{"model": "image diffusion model", "dataset": "photos with spoken descriptions (Open Images, Localized Narratives)", "train_examples": 203450, "image_size": 32, "horizontal_flip": true, "conditioning": "none", "arch": "unet", "objective": "epsilon", "cond_dim": 256, "norm": "layernorm", "hidden_act": "silu", "widths": [64, 64, 128, 256], "blocks_per_level": 1, "scale_shift_norm": true, "attention": true, "upsampling": "nearest_conv", "init": "small_normal", "residual_init": "none", "optimizer": "soap", "beta2": 0.95, "learning_rate": 0.0018, "beta1": 0.95, "shampoo_beta": 0.95, "eps": 1e-08, "precondition_frequency": 10, "max_precond_dim": 1024, "merge_dims": false, "one_sided": false, "adamw_lr_other_params": 0.0019, "ema_decay": 0.99, "max_steps": 4600, "batch_size": 48, "epochs": 1.1, "lr_schedule": "constant", "warmup_steps": 920, "weight_decay": 0.2, "adamw_weight_decay_other_params": 0}
Rows from block 6 of a small image diffusion model, named by matrix and row number. Rows with one number belong to one channel. Each number is 128 + 24 x the weight over its row's rms, rounded and kept within 0 to 255. All counts start at 0. Numbers have three digits each.
After each channel's rows are labels from the 100 images, of 14976 (inputs lightly noised), where the channel reaches its highest value: "peak at" is the part of the image that holds the peak. Only what is clearly more common there than usual is listed. The data: photos with spoken descriptions (Open Images, Localized Narratives).
# convs0: first 3x3 conv (model.mid.2.convs.0.weight, 256x256x3x3, each kernel summed), inputs 0-127
# convs1: second 3x3 conv (model.mid.2.convs.1.weight, 256x256x3x3, transposed, each kernel summed), outputs 0-127

convs0.61:133111120121177123141139130088116058143129118113123129119099124111142118090143122154103119110154119113107096105086108145085149150148193159120113131151152138145143153138107150145086126168171095149137118127152167114103130169131179110108130121120133115107148115114135090120122100112112124155134110121095095113100116127105114136147119122129119070125156096099140144123109115167142085106153
convs1.61:137131141171099137114138136170149160130171140144127114134163154110146125188144132135120148107126119146143126110151093097159108110145112079122145125136167099123131133080111116104131121099066153099106155078142123120123107082080088166143134149108121136151113155125119151169163123134162145097149142131147143176161055125121164131109140113089144160151108102162134113148135147109110124131110
peak at: top left

convs0.210:152141112120115120118088120161160110140137156119116169131161111154177125163139145108128108158142141120106102128161165110120156154096167114121141115141150149161115118136148102131154117142108091101135126126153117135127140084155116137126123115142100106153127116100140097134137113104114068149134115112060070134135091177132119093121133121101122146079083102140119127135129172098105133150146
convs1.210:141142135172137133131150125134077139135150133111133123163113126138095150072127086126101142073094133129125169137141112133113122121113122164117144113150138165099153148122132090144145128126157111120101131149142101108109066135079097130109166101099150108136129120130167109116158107113125147145152100131120141109094166100096172116103134162149070104161068151119150093110085154140139127140127
peak at: middle left

convs0.46:137139156121144157171155118119119124134115122100151162104130130092122135098093104113178121160134129153158155176148162099124144140147104135149173113153170131162102163128113156122138149153153137137136126148116144148153119172169135140123135173082135123150130153138109152120119139149134119131142140164149116073161130119144190173121157175167164143142149147152116141174128103122136114156126
convs1.46:137131141122126145141084130151124122096163121159150109175084163134139155134127135119093196130128139084092147122133141176115126105121159123113098113109115123157137107127128090148123104090126121127162111112133125118138159081058140122113130066153144123110156082124144113138142108126113126119119109147095119189120176159109087127144111147102114145089109140109110153102124164132104132087133
peak at: bottom centre

convs0.253:091146142120118121130152132103100110097090123115129130143145133127139156178162100171144106164135118107142175117141123124126128125108128122120127118125116152105152136128136115155110150135111158140145101136174143116168112117163127136147124135128089177163155104116151146163157128156175136109170098110122146132080126151111138129106138155100189115170123142124125146131157151131153138124129
convs1.253:075138104147165127129161111138166137147166123108119078119116137141109126080130141097116137124119159130109130156137139107143106101125100119129154124135149121122118139099087126086131103141140159111127136119098126114131175123105106115143130129130136086140129106128126084084137108110070122134096123120149137130126135159153114126111140134130068140106102099121121112156130100136142156133094
peak at: bottom centre

convs0.224:125124127129053137158141137120173130136114107138145142167080135123147167097154152126115158142122142076168087137120148107096145156160143155113132089108157116138077131135146121098122137137146121171111105135132129093115151140115132135126131098135111112136129151100104171112170114139155085171140141126164157132179181117154120153132145143154170176141120133126125078155158099118119127144113
convs1.224:096153146128152136138117146125098114152183156110107112085125098129127098117139117118140109111126126159112158106121115197179153096109128090161136128146113115118146142162170131168128121134147142108149133111127128103167103128128131151135141125136142151139155100186161103133081130127110175080097122109085116164131105108131111120151116127119094099131139132149135132112125129128106113080117
peak at: top right

convs0.205:182114155135164132157178129140131134143150142185155140149175133141154184114145125082131134128163151085144156132157135117125119085130123089139114147098119116169145140084104111150109155157119155119154123096090141115123063157108123144110144126153138132170130121123172148132144110120137152130149122113111110115131127147127094121156131097191117136170181130141118117101156122112134119100169
convs1.205:123164144143093139112095149166131132118110122119125169112116132138147129156080139130143112141124123180118094130089165137179124139138154156110167109112167144123115132150146108157153146117105123125137139173152094127146185143127120076135128150119141132107104134120138133131159105134109116137131109139141123146158126096136106128101122179107134136046127121157174128121098105166120135104112
peak at: bottom right

convs0.108:122150100176133108114108179164132134102123125104134098106168144132149131132127146130138134172155153110114095131139162140121136177117123130136114110137127110137112172122167138143137143097094096135126170129114107130108155130135145118137145114141133112121126099098131126115080139110121090138162133166150140175121149127143137101112143154108059107128169112095089153116153133138150139110074
convs1.108:124108136108086162108129129116138086101138126150135172158149147156122146118127133146090143084123100131132156151114106098116143118105120109110154152109168113107147140138102129104102125111135188145116091128149153118162128140111126142121126121136124124101106165149126102161137133151155152115127142089096102096131116144091101135132149114170169129129060130144168159153102133154115149132151
peak at: bottom left; bottom right

convs0.192:121081112067181132067120125123091093124083090100111109120105161120127106107121128127114116132119109136176140096106111126103089088073150138136131154107125122094167124131092091109175111153143148118147128088154122132107131110170143151121110115116144117135149046099148092145144107142129091125121142091085168162123107148151139146165116127134134057160128154157129149154117130104132127155111
convs1.192:123174123181108118152159114154167162133149172139105144138109095129113129128123150087141134099137141108123069102130137071148127142157096110112186112144109132124076114121158170137133156129131123114095119140121111088123109131097094113141147105140104144113148171150092162150100133129156138145173105153141121115134119106122152099108137097117100196096120113124121131110136103127124145127113
peak at: bottom right

convs0.111:076125077114122128135143133100093131125143145187159140126124120133092104127105116113130166118148169148125101180133109154129155127145152118117126145144113138137121147091076134122119129125094146178146135133130181162145128118159158128109166157107152114115130166160096095140155132115140144165138098105123107124118161095143106134136143084102098149108177164109118103156137101124137151114133
convs1.111:176124115092152092128146127121139105144103110115146123175133130114098158156149172163137083157149145106123179074147132085114099146116127130123127107135139146093121121150182106107176145101130101098133149130146111122123105123122126138171100136168104131157099124126140140136067140151143168099128165150138143108142115161119118138102089134156139131138075063148172157151139153133127081085156
peak at: bottom left

convs0.173:120097145133174143095091100164148145117150168139103091157127181122154085149115142113136111166140150166138126116150143151152128146101146131146102169131106153120132171080098137161151143136147168153185120107106121127125122134158101102132115166134103149130116095164104139112113110144146151103148164090138134095135133138061151161112129144133165130106101121136137133133154139132125133140144
convs1.173:116141119147106121143146127140096116107079126129153175138135092133100160078129123133137140103130126148138120107117120122129128119097148118139168112096138151144130073159145119073096129133152107091112120161152171125164116118091131154103109127121090099107143147087137115140163153150123094157107126171141115174147084132168121155130113133089123166127110119103127127163117118147131122137104
peak at: middle right

convs0.117:146154095112169107139146136110128107107179131132093107114119104147127137083156130152111150175079160089079141169121118131131127084110114107143151089098113114097113112133081072139108134140091142163154088106162107122102101158117150148110064160159145130133098129065114081135091147108139148107091097133197147138123121123142144121092111130137098148113122141098117144096134133132159103128144
convs1.117:162149135090118124126132121147124107144079137154146121145133128146156136144091114110118130091147120175154124135108121146152163150157117124164102147145140118116097152136154146148127103153153132093138151129094126123137119120148112118131144127101145113097124139104135155109174157123141117157131165117045058107110116158137093166116162121135123104118147122142113148142149139123116130130130
peak at: middle right

convs0.92:101125123126183149119090119145113151145171132163129100108091142148101157150119161104122116121099151160124144180122131188166086139177148153116137168125153121171143078127140141088117112115135119143152149135145136132138102147152119107110134112143104143119149128146157096163149132119137120127127160127116091099120146133123129137132144174151130149108148114141087173155099153118156119166122
convs1.92:148127123133104122116099158134173101127106139078117168150136121105097085084126139149144110158145160135108124116129126085094117145114090143083146092124140126114142142171128136106132132159112121110107126082130123137110115120094091142143138115126125116166156128120135126112122117162132155130083107144156131172139134120093135139153156140128106129129123128112102116137156083100104137091106
peak at: top right

convs0.0:122128131106113121126169112145175151131144148141211160133131117133111142148136142143094106134115140134109146118166127179115105149161145120131113144132119124135147109148125156125111103144139092149086120164132137102132123150087105077131127062109164155127125191119119143128115134097134177143124137122160136140100132145183115120116107129134137135144125141139110076184168149127162118147117
convs1.0:110164128133138075093151125117077070117166119146086137127128125109129135096147135138145185150141103144131124188120117129150129112134120180137128091152169133126136096123148143152132150125134124102166122132167124131097163141151161171108133164153107137158156122125179097101103118126127128136124132123142100123156142074084132113124148138121089118086126107132144115133115102142095108084179
peak at: middle right

convs0.227:117158130151103118135117123137208157148127140093121163151144131086142118135163131100134150143118123125169073108123135102115119131157119120136146125174134109125118158149147062148106099127098155131102072148138135161132143134150134134135076108102119152158116137118151115125101149076113124113090172126138112122149171209152104193133119113116130132149138164149083124138159138113143110105144
convs1.227:116138112124138136128154151147095139118136117122112114106100120166168168128099200132116140100096157149091178162122102171136155116089154135144114123106117118144156138100134147104119143168193120120180164109095134087160123124111132147140144117176125109107148115126133143136089139147109119161182158096132146097151117053130131077138127172134122161088146093090160163166147118123116149156099
peak at: middle right; top right

convs0.194:169158144146090140120162151112138140113163099130114130089125146097100181142124151115130145170156104094127157096130128072093106160119120099148164158100107101110150101104183174158188154166115104115094134147152178128123141098090128099103073139151121088140135102123149114094122105106158144128141069127074118129115157150163106117158105122134134191196191127130108161119125115132114137117126
convs1.194:102094124139164095129088131162151135137112103126165145145129128163121091098167144138117113102114164130123122145134137190157135094153133155136100132148173155091152118192097122111083147127146123144172108086113107115138103168147114133163167127114111125112092131144134081184139127122135142139122172128161150096118112140122128125159114159145137113109114137163160129152137142183132141119122
peak at: bottom left

convs0.161:142160187144149127105138132108102162161080148160106103086148172141113123125091130124143105096163149123117094119134106106140149165153108121146138143164130157136095167103103113128121095098132152097129147107120169177150165115120132138109130118138123175118087120152133136138117137138103134104127113104116090160109172144152169126149144118159095186096116154159142101113144148131133106157088
convs1.161:120105084131073084172141152140116112122183088148154120175108111108110149134122108124100177147120095145120143148120142142151151139090171131136156106094098116146098112138154108102111144123104078133144135148105117094110100122100136122119143112129122100138125119084143121108143184114146102115150143101191135075126089163097119106095138140085177094124126119071132093112103117122126155101150
peak at: bottom right

convs0.101:144070108145170123127104132156107149117154115123125109097141132123119102145125136133153097120135125128170157123144157153130112145174172098116148125156115132155165136134110142082121084119076161096143152179138138130169141131115143117093115122142142142130120133177130127145095168143152144136101129150112128096124134135158121182103132199075153139152107149131109139120122152121151140157128
convs1.101:112165140137106096118141128142120121136171182122129178156123123133132142111166114083147159122160122148125120149115128124127113135086103205116138111126118185141128099106159103155108140124156130154168110094131135178076107142140105156140139104120064115144144151142152114112130101136109142121102134082201140162113130109091095105166128071120067144097111091132138099119125146128136132148111
peak at: top right

convs0.130:143145148153122154126137129116134136152118148128104119167102096114097144135131124161162132203116161121124167141146148131158152138142117131142124112133113173104081151155125154141148176155149139131099153164134142123166117131140145136116162150127159171148088148131138130124142111130142119091124151168125154111156110087164137158151118063133162145137147112169114169167123116127136154092130
convs1.130:104131121116167100149153125131118141113182116140163138116128126156114123129122146105106116091146121122137106115149117159082114097156120163125154133154125108154182151104106145159111087083120157121135111114119115087105126143095125121141067111119110112132217135151083117102116111124119170146131138144127138133086173125092124148139169179139122119171122107123124111096101165141128143122154
peak at: middle left

convs0.82:119149131119105137112105099133084128088146112116119102147073057116137131146136123118122125122096104113124134122135119154135132105135083163113129090093164137106138090151138108143097121145109133143143125094121116071085137143161128131083072106141151080130117092129137121096180112127141166122127158155109119133097131104089109084109109130115113121084106132112127158120087126148149131135142
convs1.82:122108114103131154132122131095159126133124150115086158080161173147131128097090150123126148152126138130150108116090111085070118143127080082136121134154076090142107142106145133108132153138140128135100106113134145127153093128132146166154118168161114110143114132112127127132079137085099138084119089081113156159144117157129155165155159076137102152120160136096110131103128155135127117148158
peak at: top right

convs0.199:150113119116113118143114124156098180155138131132103103175160106159170158158155129091145122174134117188136112110120127141150134126101131165087123102147100115138159114174154170119124130144116144159098124093131138106121146155110159118130161167134086119117134172119072119111136116119176132133139088137112120111142128180124159139108124161084126134143105148159101161101137141128126110123114
convs1.199:112161159139119106131154127119161106168135168134130143090079139134102124125138148130128130132121122123145162132162189156113103140167114070159113113114116120136113151123099131103083130104152100142169126099136122127138113140131146087088136109109146126132163103127195110152132126152100130126116148128184142130129126088109083123161134094137136133177137109115126157144135095154112133160124
peak at: middle right

convs0.171:119153151161132087149145160111152134160104191146096104109135078152113114123146134112154179140119146122121142137109131149153129132077117151113118128108151158098119126115187153163090142145161127157163157123126152143136130121153094123151140120108095161117164109153151131140113142137121123091121118149129141144139118166121109096149144128168105089156175128117146127118101134167169118123118
convs1.171:125117133121102149098111120141102127123187114126119154120122164098142104115097123166104142109123135146117107127132169127130132137166142117114149150146156114134151068104100146080103138122083146139135112156125145109098120124106126122120123111153138116132104135104140129123139096121176128148126150125141097122128129139120135115173165136084190154118107146133105124187111133130132156134134
peak at: bottom left; bottom right

convs0.154:126182138141103117161132104131140131105130138093139097095132145143120154099127113162143095158110120138151195174128130142111078141124162134113122100137067161128145112113150152145081132132127134128090095145117128126145128117133131094132145094113145136151140101083104101123109130146103119161149151209116151117131091152137078152139162125149176154123146108126102158124134133110139173142107
convs1.154:127090139138143105130107138139138147156136144159143146172095146145127124149135126137080117091131128152126141122131124125135163171151130116138135167112114125099135159160163143115077130148125119108160142160123113144158155116095107176139122141139135124144123106139163126155141126181123078096124096084166063159128166103158139127086122134088133107123107086121111120155150120157156128141096
peak at: top right

convs0.230:120155145131133147114121148115105132111065119141108200105105177164141138122079145163152140127139105119157106138114164117125106156145136128134128095119097158125081111163085104150153169108126148141150107114152143131175158105123126174147138140173103147143150131111139183137171109136155153127156111110145129135138120153133156150089109156161103110111124161122157138077139080156116110152126
convs1.230:134166094139125135169104122156159110108224149129119073169142088112136157081125098146098125129109132098113169115119124104100129100093123135115127154166144093125184164120144106118145126128162119108092140138123124140099112132120157103124113155081163122130117136145108139139073152126111094098114105148125126114111122154113077122142127103134155141172153132111134114106110137105155142104109
peak at: bottom centre

convs0.18:135133116116089126103146121122106128122085110155136162137113148193114104126094144142109137146121122146203123148123110132140095130144089092120141114129141112140114143094099110118121113161132117117182120145113089150150156134175115132136135181127147124134183169123120133169114162161143142118125130093152147106139126169113131133173112102144154140180119134113116099105174109134105122150122
convs1.18:075115141116161116136131126131181156121151154095129126134125100091097107059117107143138083162143128148136123126114155148142142104098135150113143152103119093093125124188128148139134117162139129135096119148167091166112081143119126106137124154152135098158108102096134104136129092114126153140178102121136120138131117197154113083112097134135143151138140176142127138085129120136138126118120
peak at: bottom centre

convs0.73:149092146163173129138122100115101133112160177099149147155114133108165134192109147111106120177119109102120153150128154121072133148131140089128146138135131114133158170111113111121128125127096174138102145110096077133123086133145148187137133119161096120139117154098145100146145118149112138070170141121119137121123097061118158141129144158111109172106122148144118115159135122122143190127114
convs1.73:123152140119087113152138144170148141127129083135134146066152116130099129121118070159154098121167152118106152118109133110171105142107118107115117118122134132113097132142133099164153125145140100156127129144193175142117182114135117092130095164124119153138139101129136127099109175089117145136123120162155132098115120155146136129096104087125172117157153137123171107091080121137119099144102
peak at: bottom centre; bottom right

convs0.246:144150107149134131166093128163180170135132141135155090140121132155100174138119122109135157160149140171110168138117143148068131074123105161124113103172130157122112142136149122132165160137133108154045110107169155141174193092122093105129166137125130148142107140099162152135127142122190141126153142161119143118150131128130117111104134085162124110128138106132110135151121188128122132143106
convs1.246:108111148131144125101164103099084087141114111176153187092131127098141077115128154141118125131137125134113068101144096126120114179138116083127161136109130121106136121128122124183091079160112121104197108123122136136125130151156111109102071103152151097111156119171127138130130104141102127149110147104152138125091144067123116149137122159125155135151151150116136138144146094121134119139118
peak at: bottom centre

convs0.162:158158144123150103156112122115076085145156092085108136082120161106125149145148138158115172115108130116189164168115126112119152122131106127136126142150137144136103125125119119138114079151094160142172163093131109155158133122137148131105111118125137114152088167089132142110113143116148112114129129085144133167097114128162126134136092148127108155122109147147108131103138122128115118123103
convs1.162:106139137126095126106137152160149149116112176133182099131152118159104136163148125113104136150139141171116085154111107142141111140143128164126121107085124124126187144131201137143126180121142136104059132122096123113152141111089099125158122107093140096160133110150122116184121120137128124125129095172121132091168137085108154141119142107140092103142154112100130146115118161152121145143127
peak at: bottom right

convs0.201:133144122146149130153157133119134115107134173097132156125138170113167142166162128106120141140138100114143161137132112153116135109118127153126165111164150129145080163099129160143117152148139130143154160143143099120149144121123120128172138143123158156119109158144141157137116162158122147148086138072182103142136159080153129159134124132167174112124145137106084150189164108104147157119178
convs1.201:136134114094120113127105110169131114086181117150138099152132132165100129147135120129145118112141144139109110151116150104160121141113123129110086179124117144089179115132157109104163134141138150130115093150118143126143094116137145106112153196121105139107190127144136134129177108166152132139151122191114156089140135148118075130139142116112121151120143160118157121109173116091105108158123
peak at: bottom right

convs0.107:130110118130146175092115120093116170142103091111128132149122158136153129106123095141162111123118105163110170147134142091188182101130115123105146161149162130105103118143124126146169130127087172129136142175116118111151111115137102138093116100117139127125133106174122156109081119077141108126158098086147162140130143099138135091139108122102105171117143091102140115161140134116129081151121
convs1.107:129136135131116142125159113118134126103158135110116088143112134161136135107168131132081147122138154099123103128142116165120094167128132180129152095132118144149128150125132134123089141101127109069124138150154138136118147178145155114188133153113182142127135165078116138168132117153134142102134152177104114075114155094096091112113144126133129127150133126148121163122167094153142166153119
peak at: top right

convs0.79:101129128140113140092117101140124149118089138127144127173131147108097142132114154153137125133075129119118093139148118156064168114105084141124117147098131084111143125129162143073134160130148108133128094098095120117133068128170130111134111124056151110141109131136129105171128101092185120120157121128097092147107091072139140182107099077135101134137125105133107078142089129124132138112153
convs1.79:132140101102162118099152128094151102063161137123121144128149118147105098165138156153118119179130133106149134145141138127092109126133080134139117162083132105139122132143067137108139102137143125122136106144107102122086092070079140118135118114128106145093102091114151112102205101127177129168127108088165114156117160113166145100153076095137127114146084151149117099146162115139080149122116
peak at: top centre

convs0.237:146099105109163119103111105140116136156143124163123140132103109139152100151193113135132155178126123156067138112177127115139093131123072112128159137114096133127098099150150178168155165126145123150122144096177136116143155188135142117172170132105188108110150134164137123123124129090166170090110137130154122089132135154161143130131126147073143128207120144156136132112129123137127104121108
convs1.237:090144122165121133140163127138173104139110152157130149151158143118129096120065142147095120110145206082168105133126116154124166152159180165141103123146122149156161155158107130107140089128132104108154135149075141131110105089112137137118117165155135105118144104127153144147113126159098084181116163129116160135109131103119097109165126156156090129077106116132117108140176117090144159126153
peak at: top right

convs0.231:138125095136129158150127140134110136161144139149118127129136141162096150140117178133125112095133155132149112126104146154100098095127113158103106141117133135106101092171106121140093133145197144125162121161123144127080135147128132141126094119167122155178152138155140107118104116145101137147180152141118133177165150174139102157104115143138158143131159137120142128083139114137085105160129
convs1.231:136130151144177107134135166136111109137142144124128133121108098166151119148167123163088136105104090129097169117134115136109166127131175099117162106136144146120174158119112136136144120133105127126079145113129132143141095106142106141150149154123124136131173114115114153166159097156128109142116079154115141118087108082154101148125138131079137124124140117145136126158099143136134084098107
peak at: bottom left

convs0.138:132132098136178153166134095132111133154115156148105131144149153131114100162124107152143128159155129114102162119139169093110173181137148156108140100101121137172163143095150157130153139147146167151090130109102120144144118110161148169136128133128144173135083121091173123106143162162095148101125192099096146112138159162134166105136103100156164136146160149142140201140167176091117137141154
convs1.138:128113151133082135116156147101151125138182098119162145141122124109099158131134154115104130138117138152131136118115111154110108121133096102117132137157133117153145140150111121110136122108145073128156112076150109096112125173083109121117145125180106101149154138116115145145094119130145126116112087179157126168118123135134130157096164143105102123132078116172136104137110085185142106130102
peak at: top right

convs0.238:146146098131124083130145183127112117137094116149163101136127171123128144132084125150150155091146142149137157128117156112128120129131135152132162115157125116101214097173147120135136125127149081161170148176124105093140086098126140140124157147137107182148129151126139150158124121153115125133125101082122119103112138123110146139119144191132162174105079094122095136142125153135104116172093
convs1.238:128110121151122135144118109121156101098213104137106157110118090164131137111126135116100119147130134100112105111128102136138123138123127122136103156129125152131046161109113101090145123129140125105104100093157138118128140134118133136101104150115119113133152114105112109109148141123093135136136108149140166131133104100133150122109088092129104087139141137121136088126113118163149147091177
peak at: bottom right

convs0.181:110102087062085129128127097100184150108088153151156125154096152126112166121113169114142111076144121111144089137115134101101148134128184107096154137122090111149124119161131135120157106122086159107133164133090132146133115105112111104193151124149149097121123092103137116148111086155162120139115117143083073149165081150100136117149133151135133114113142069102155155109162148107109097131141
convs1.181:106134168148166134088128134111082149162175120114110142114150127102140123102146097149126107101104112141136159113160129135155082118119135169106137123122145163147144123114123095125111137111107106112149115140185092130105144135177124175129098094099156137135116115150167109106182151111088135097118135133175150120111155102115089113111167118134156163147127148129111111147131106140134138120137
peak at: bottom left

convs0.65:162129141102165177126097129138131116128137166120123073132112117146104138160157132136119137160097192145128128133138161066162142123100150067107134118110150129082169164146146136147128106069113137137121079097098136131137094151151131143126105113113133130108101140105166141116126114136120149138158140094100125110127144135115136137133119167109132131096115097107088148128131130094149134145111
convs1.65:126119126115103111113136146113122088112144116143135148115133116098120131111118130077150143108150123160188162125129094181128056134155089158145134150128081122155079101140100150123106183104134096120122158149114097147118110117136133095130126135136140122108156138129106106123108114122120139156103104175133125130171153108132151120132121119161102150148136105123175135145118102150128116115112
peak at: top centre

convs0.170:115133097144122108169114148124097182108162120136109125128138159130088067138130157137128073086098109119117120128124132130125134170151167159118097097120131153160130146132123093189107128118151110137160123120144131101129117140145132142108110080139111132095136118095164135152154132085183144124137132120127132126138180115088118137145079090099110131065085133129132080108144101133121144135129
convs1.170:166091145122170164095122139111120104127093113150131127142131087099156133109092137111127104177120108115099176152118103143123136131105105117160145156127100102116131090150113163093122128166105144100131161072104165142127123088104081178154166138103108096134143130128133100092105133169076122145146137124119141134120103166101102115126154127118106088195164117149142107116110142134142126090140
peak at: bottom centre; bottom left

convs0.9:109170127106151151115130128116110138115190144177080160085132150136138165105109134110132122187136115143074169135113144123139125158098139124096093122100128130087097126111106108093116131105124105079164131138089154119152137144146101171121136133126128097133151131114168107147135135129170113138139134091134142146147158095121124111132153149168138165138083122105107117138144112122112126140131
convs1.9:112116119154119129077140129142138106108080148151136068153114102096097118133135098168131153149118116118090087129160146149134158096093140118172169127141107173124133100117120177178113134152099139163140134121157151134103136107099140061113119126098128113109089098138148140112119153126083110144111115130119121123128140146107110160115121133117115105159175140112143151121131149145104132145120
peak at: middle right

convs0.103:126121122138076115146101156140112097141142132136117124113102127145114163110113133133097128131118162153140151123132154093128148124118080113161118152114142137180094132116098125155189153161136124129141161133146105142118174128125124088148178110114132153122155125153131144137140106113143149136169112140058100121140121115195122144123162138125171106186138098185107110106122146110112137136125
convs1.103:077143150144213148092151139086120140119122111141112140152109131146106086115128165144148151138124110103115141119104167193125142151125183144099106129148132123082196100123156129100063131123134105130107102146142130116179119131156134137109106079147141124125108136132125093110096134122135096131119118144192138133156144105070128085151132148142102146087117189108118133150128117148152128158131
peak at: top right

convs0.67:133159119076148164079131145099136138142136136133097102096140146115135164193160153083122094145130101121125161192137150186190132049128129133158134102137141130153108152132136156121122149127170168122126136161150177096173102133105133150166149180147117127133134139157139141118171139087096133128127127110100113105142138133170133139110132123123106146180151160180118142109158158130113085159147
convs1.67:133140174129125142130109106163104136118127126103114137125072108130129129100118097134156136122132168134135089111105111100132167161134157118117139177090139124097165112141116120110124130173087109159128164108110064134048137095140151086144137123105129139143115077097112126116092093157182134128117135150150145180135134124105117147173122119114167117091092114137137104145116124141117125114125
peak at: middle left

convs0.40:119117160156100117122109151113153137134130119134117121105136136078138132142114125149105119148186152149156141151131163156105106134120117122146109140157141102107116152089104066134099107147181124139152097175131128144134149078116171131176112088146112122143151141082153125152124182093094130177139117138123155134115104133076127109150125140110111125113161146110074131120130107107154116148162
convs1.40:151141146100131126121141126171113078131150135138141150165078148171123123091136164128167111137112123147105156125117153094143155153151122150085129126116136140133148075176161168154130127103107149137114211102122104155146111123140129122116121178082133121135133116139153126092143121121120133120103106062182085144132142145179146128085152116128151121099120125141099114171142154096133108123114
peak at: middle right; bottom right

convs0.37:174072132146158127117077124140124142134164112160117140147166123120113185105096149110112144124145110127171089157135135097159113193101132122108135130125124095073109133114086109144139130167152142141168128124108136166087123137129157128137149097165160106101117138098146123112126121135141136125150185104140114137121122133123153147132142130097107139137131127136133136126151119097126118145124
convs1.37:107176097150126048108134167163135138151179131151110138102114181129131072118163114180105140148120160136123158114117109116139172112160131116125144168148056138167123106111131134156124129087090138147108106095162138089138092130095118120128116159126136114139117094137149099139146136155093101138162086135113154119136126095117139117176140153104126136101130116090132124151142115153157116107127
peak at: top centre

convs0.84:118115108100138126137159140137081155122139153138126114113097096150111145171187103150043131091116128136151111109137134139134098095117133164092116125135118137157160133139140098094113102124149138109120168090109114124109086113117100170145104140091095139124171144088102154103140118063160141141106103119111145068112110129141130108191128098153140075116100149182120118115119110129120115147137
convs1.84:114121118151127142127128111128096102130141097105134141116110127115139084141174119170172166130138148161149166111153128116121110118139135098138140145139128134123197067126155128163132111124128136109116071119149111151094093139154156096175091133124133138142153154151150133100145093093162102139129127161148172134136163135099115166121088103116137150131129139167116098081132167141104094166131
peak at: middle left

convs0.152:081154137136129142134127130141155081141121133160126142120152123110132150162133140189137100093128113110135094117111111214136093152130128134134111104128117099109127136083178126109102126152119151088147140095129152112063146129065153099103134126148106127124139139154089159102129079101142101146100139068121108098112147104090100137127144129158151154117137107124132142097138114073124142108097
convs1.152:127086135138091066143147091115102138107153170115122090166126140125129113134166116068108126157126118133114142115148161068109080092152129129097144116131099130131097115118101142142118135087127082152118130149128095077182160146167111126136108119131144123136101095145132068136155151191145141115124110138140117163174153168112121139144102087116107128130108160117093127191124140173130128129144
peak at: top left

convs0.122:146125071107162131127114103158112125123152123108082066152125127173140169100148163144151122145127150115119164102131131135139125141138144101138147112088115109114143121146133162153125139125147158095063112168156147086134094076136117150154155093118104128148115121116111142101137148092069117132118121126143108145138128139142131132128103066080149177129112140149125098114134201132164103084135
convs1.122:179118146149107147128153153113139149103114161133147169124123104103134134135090133114093124132135109111159098142126132168126127102127127159127117126132154126162107184114167125119144123127095112129203138062117117111116156139157142110106141137128156127132137144146135098130123108149215126114132129131135121094168124100115088134164139144121104100171137113131125158135116087089130155156123
peak at: top right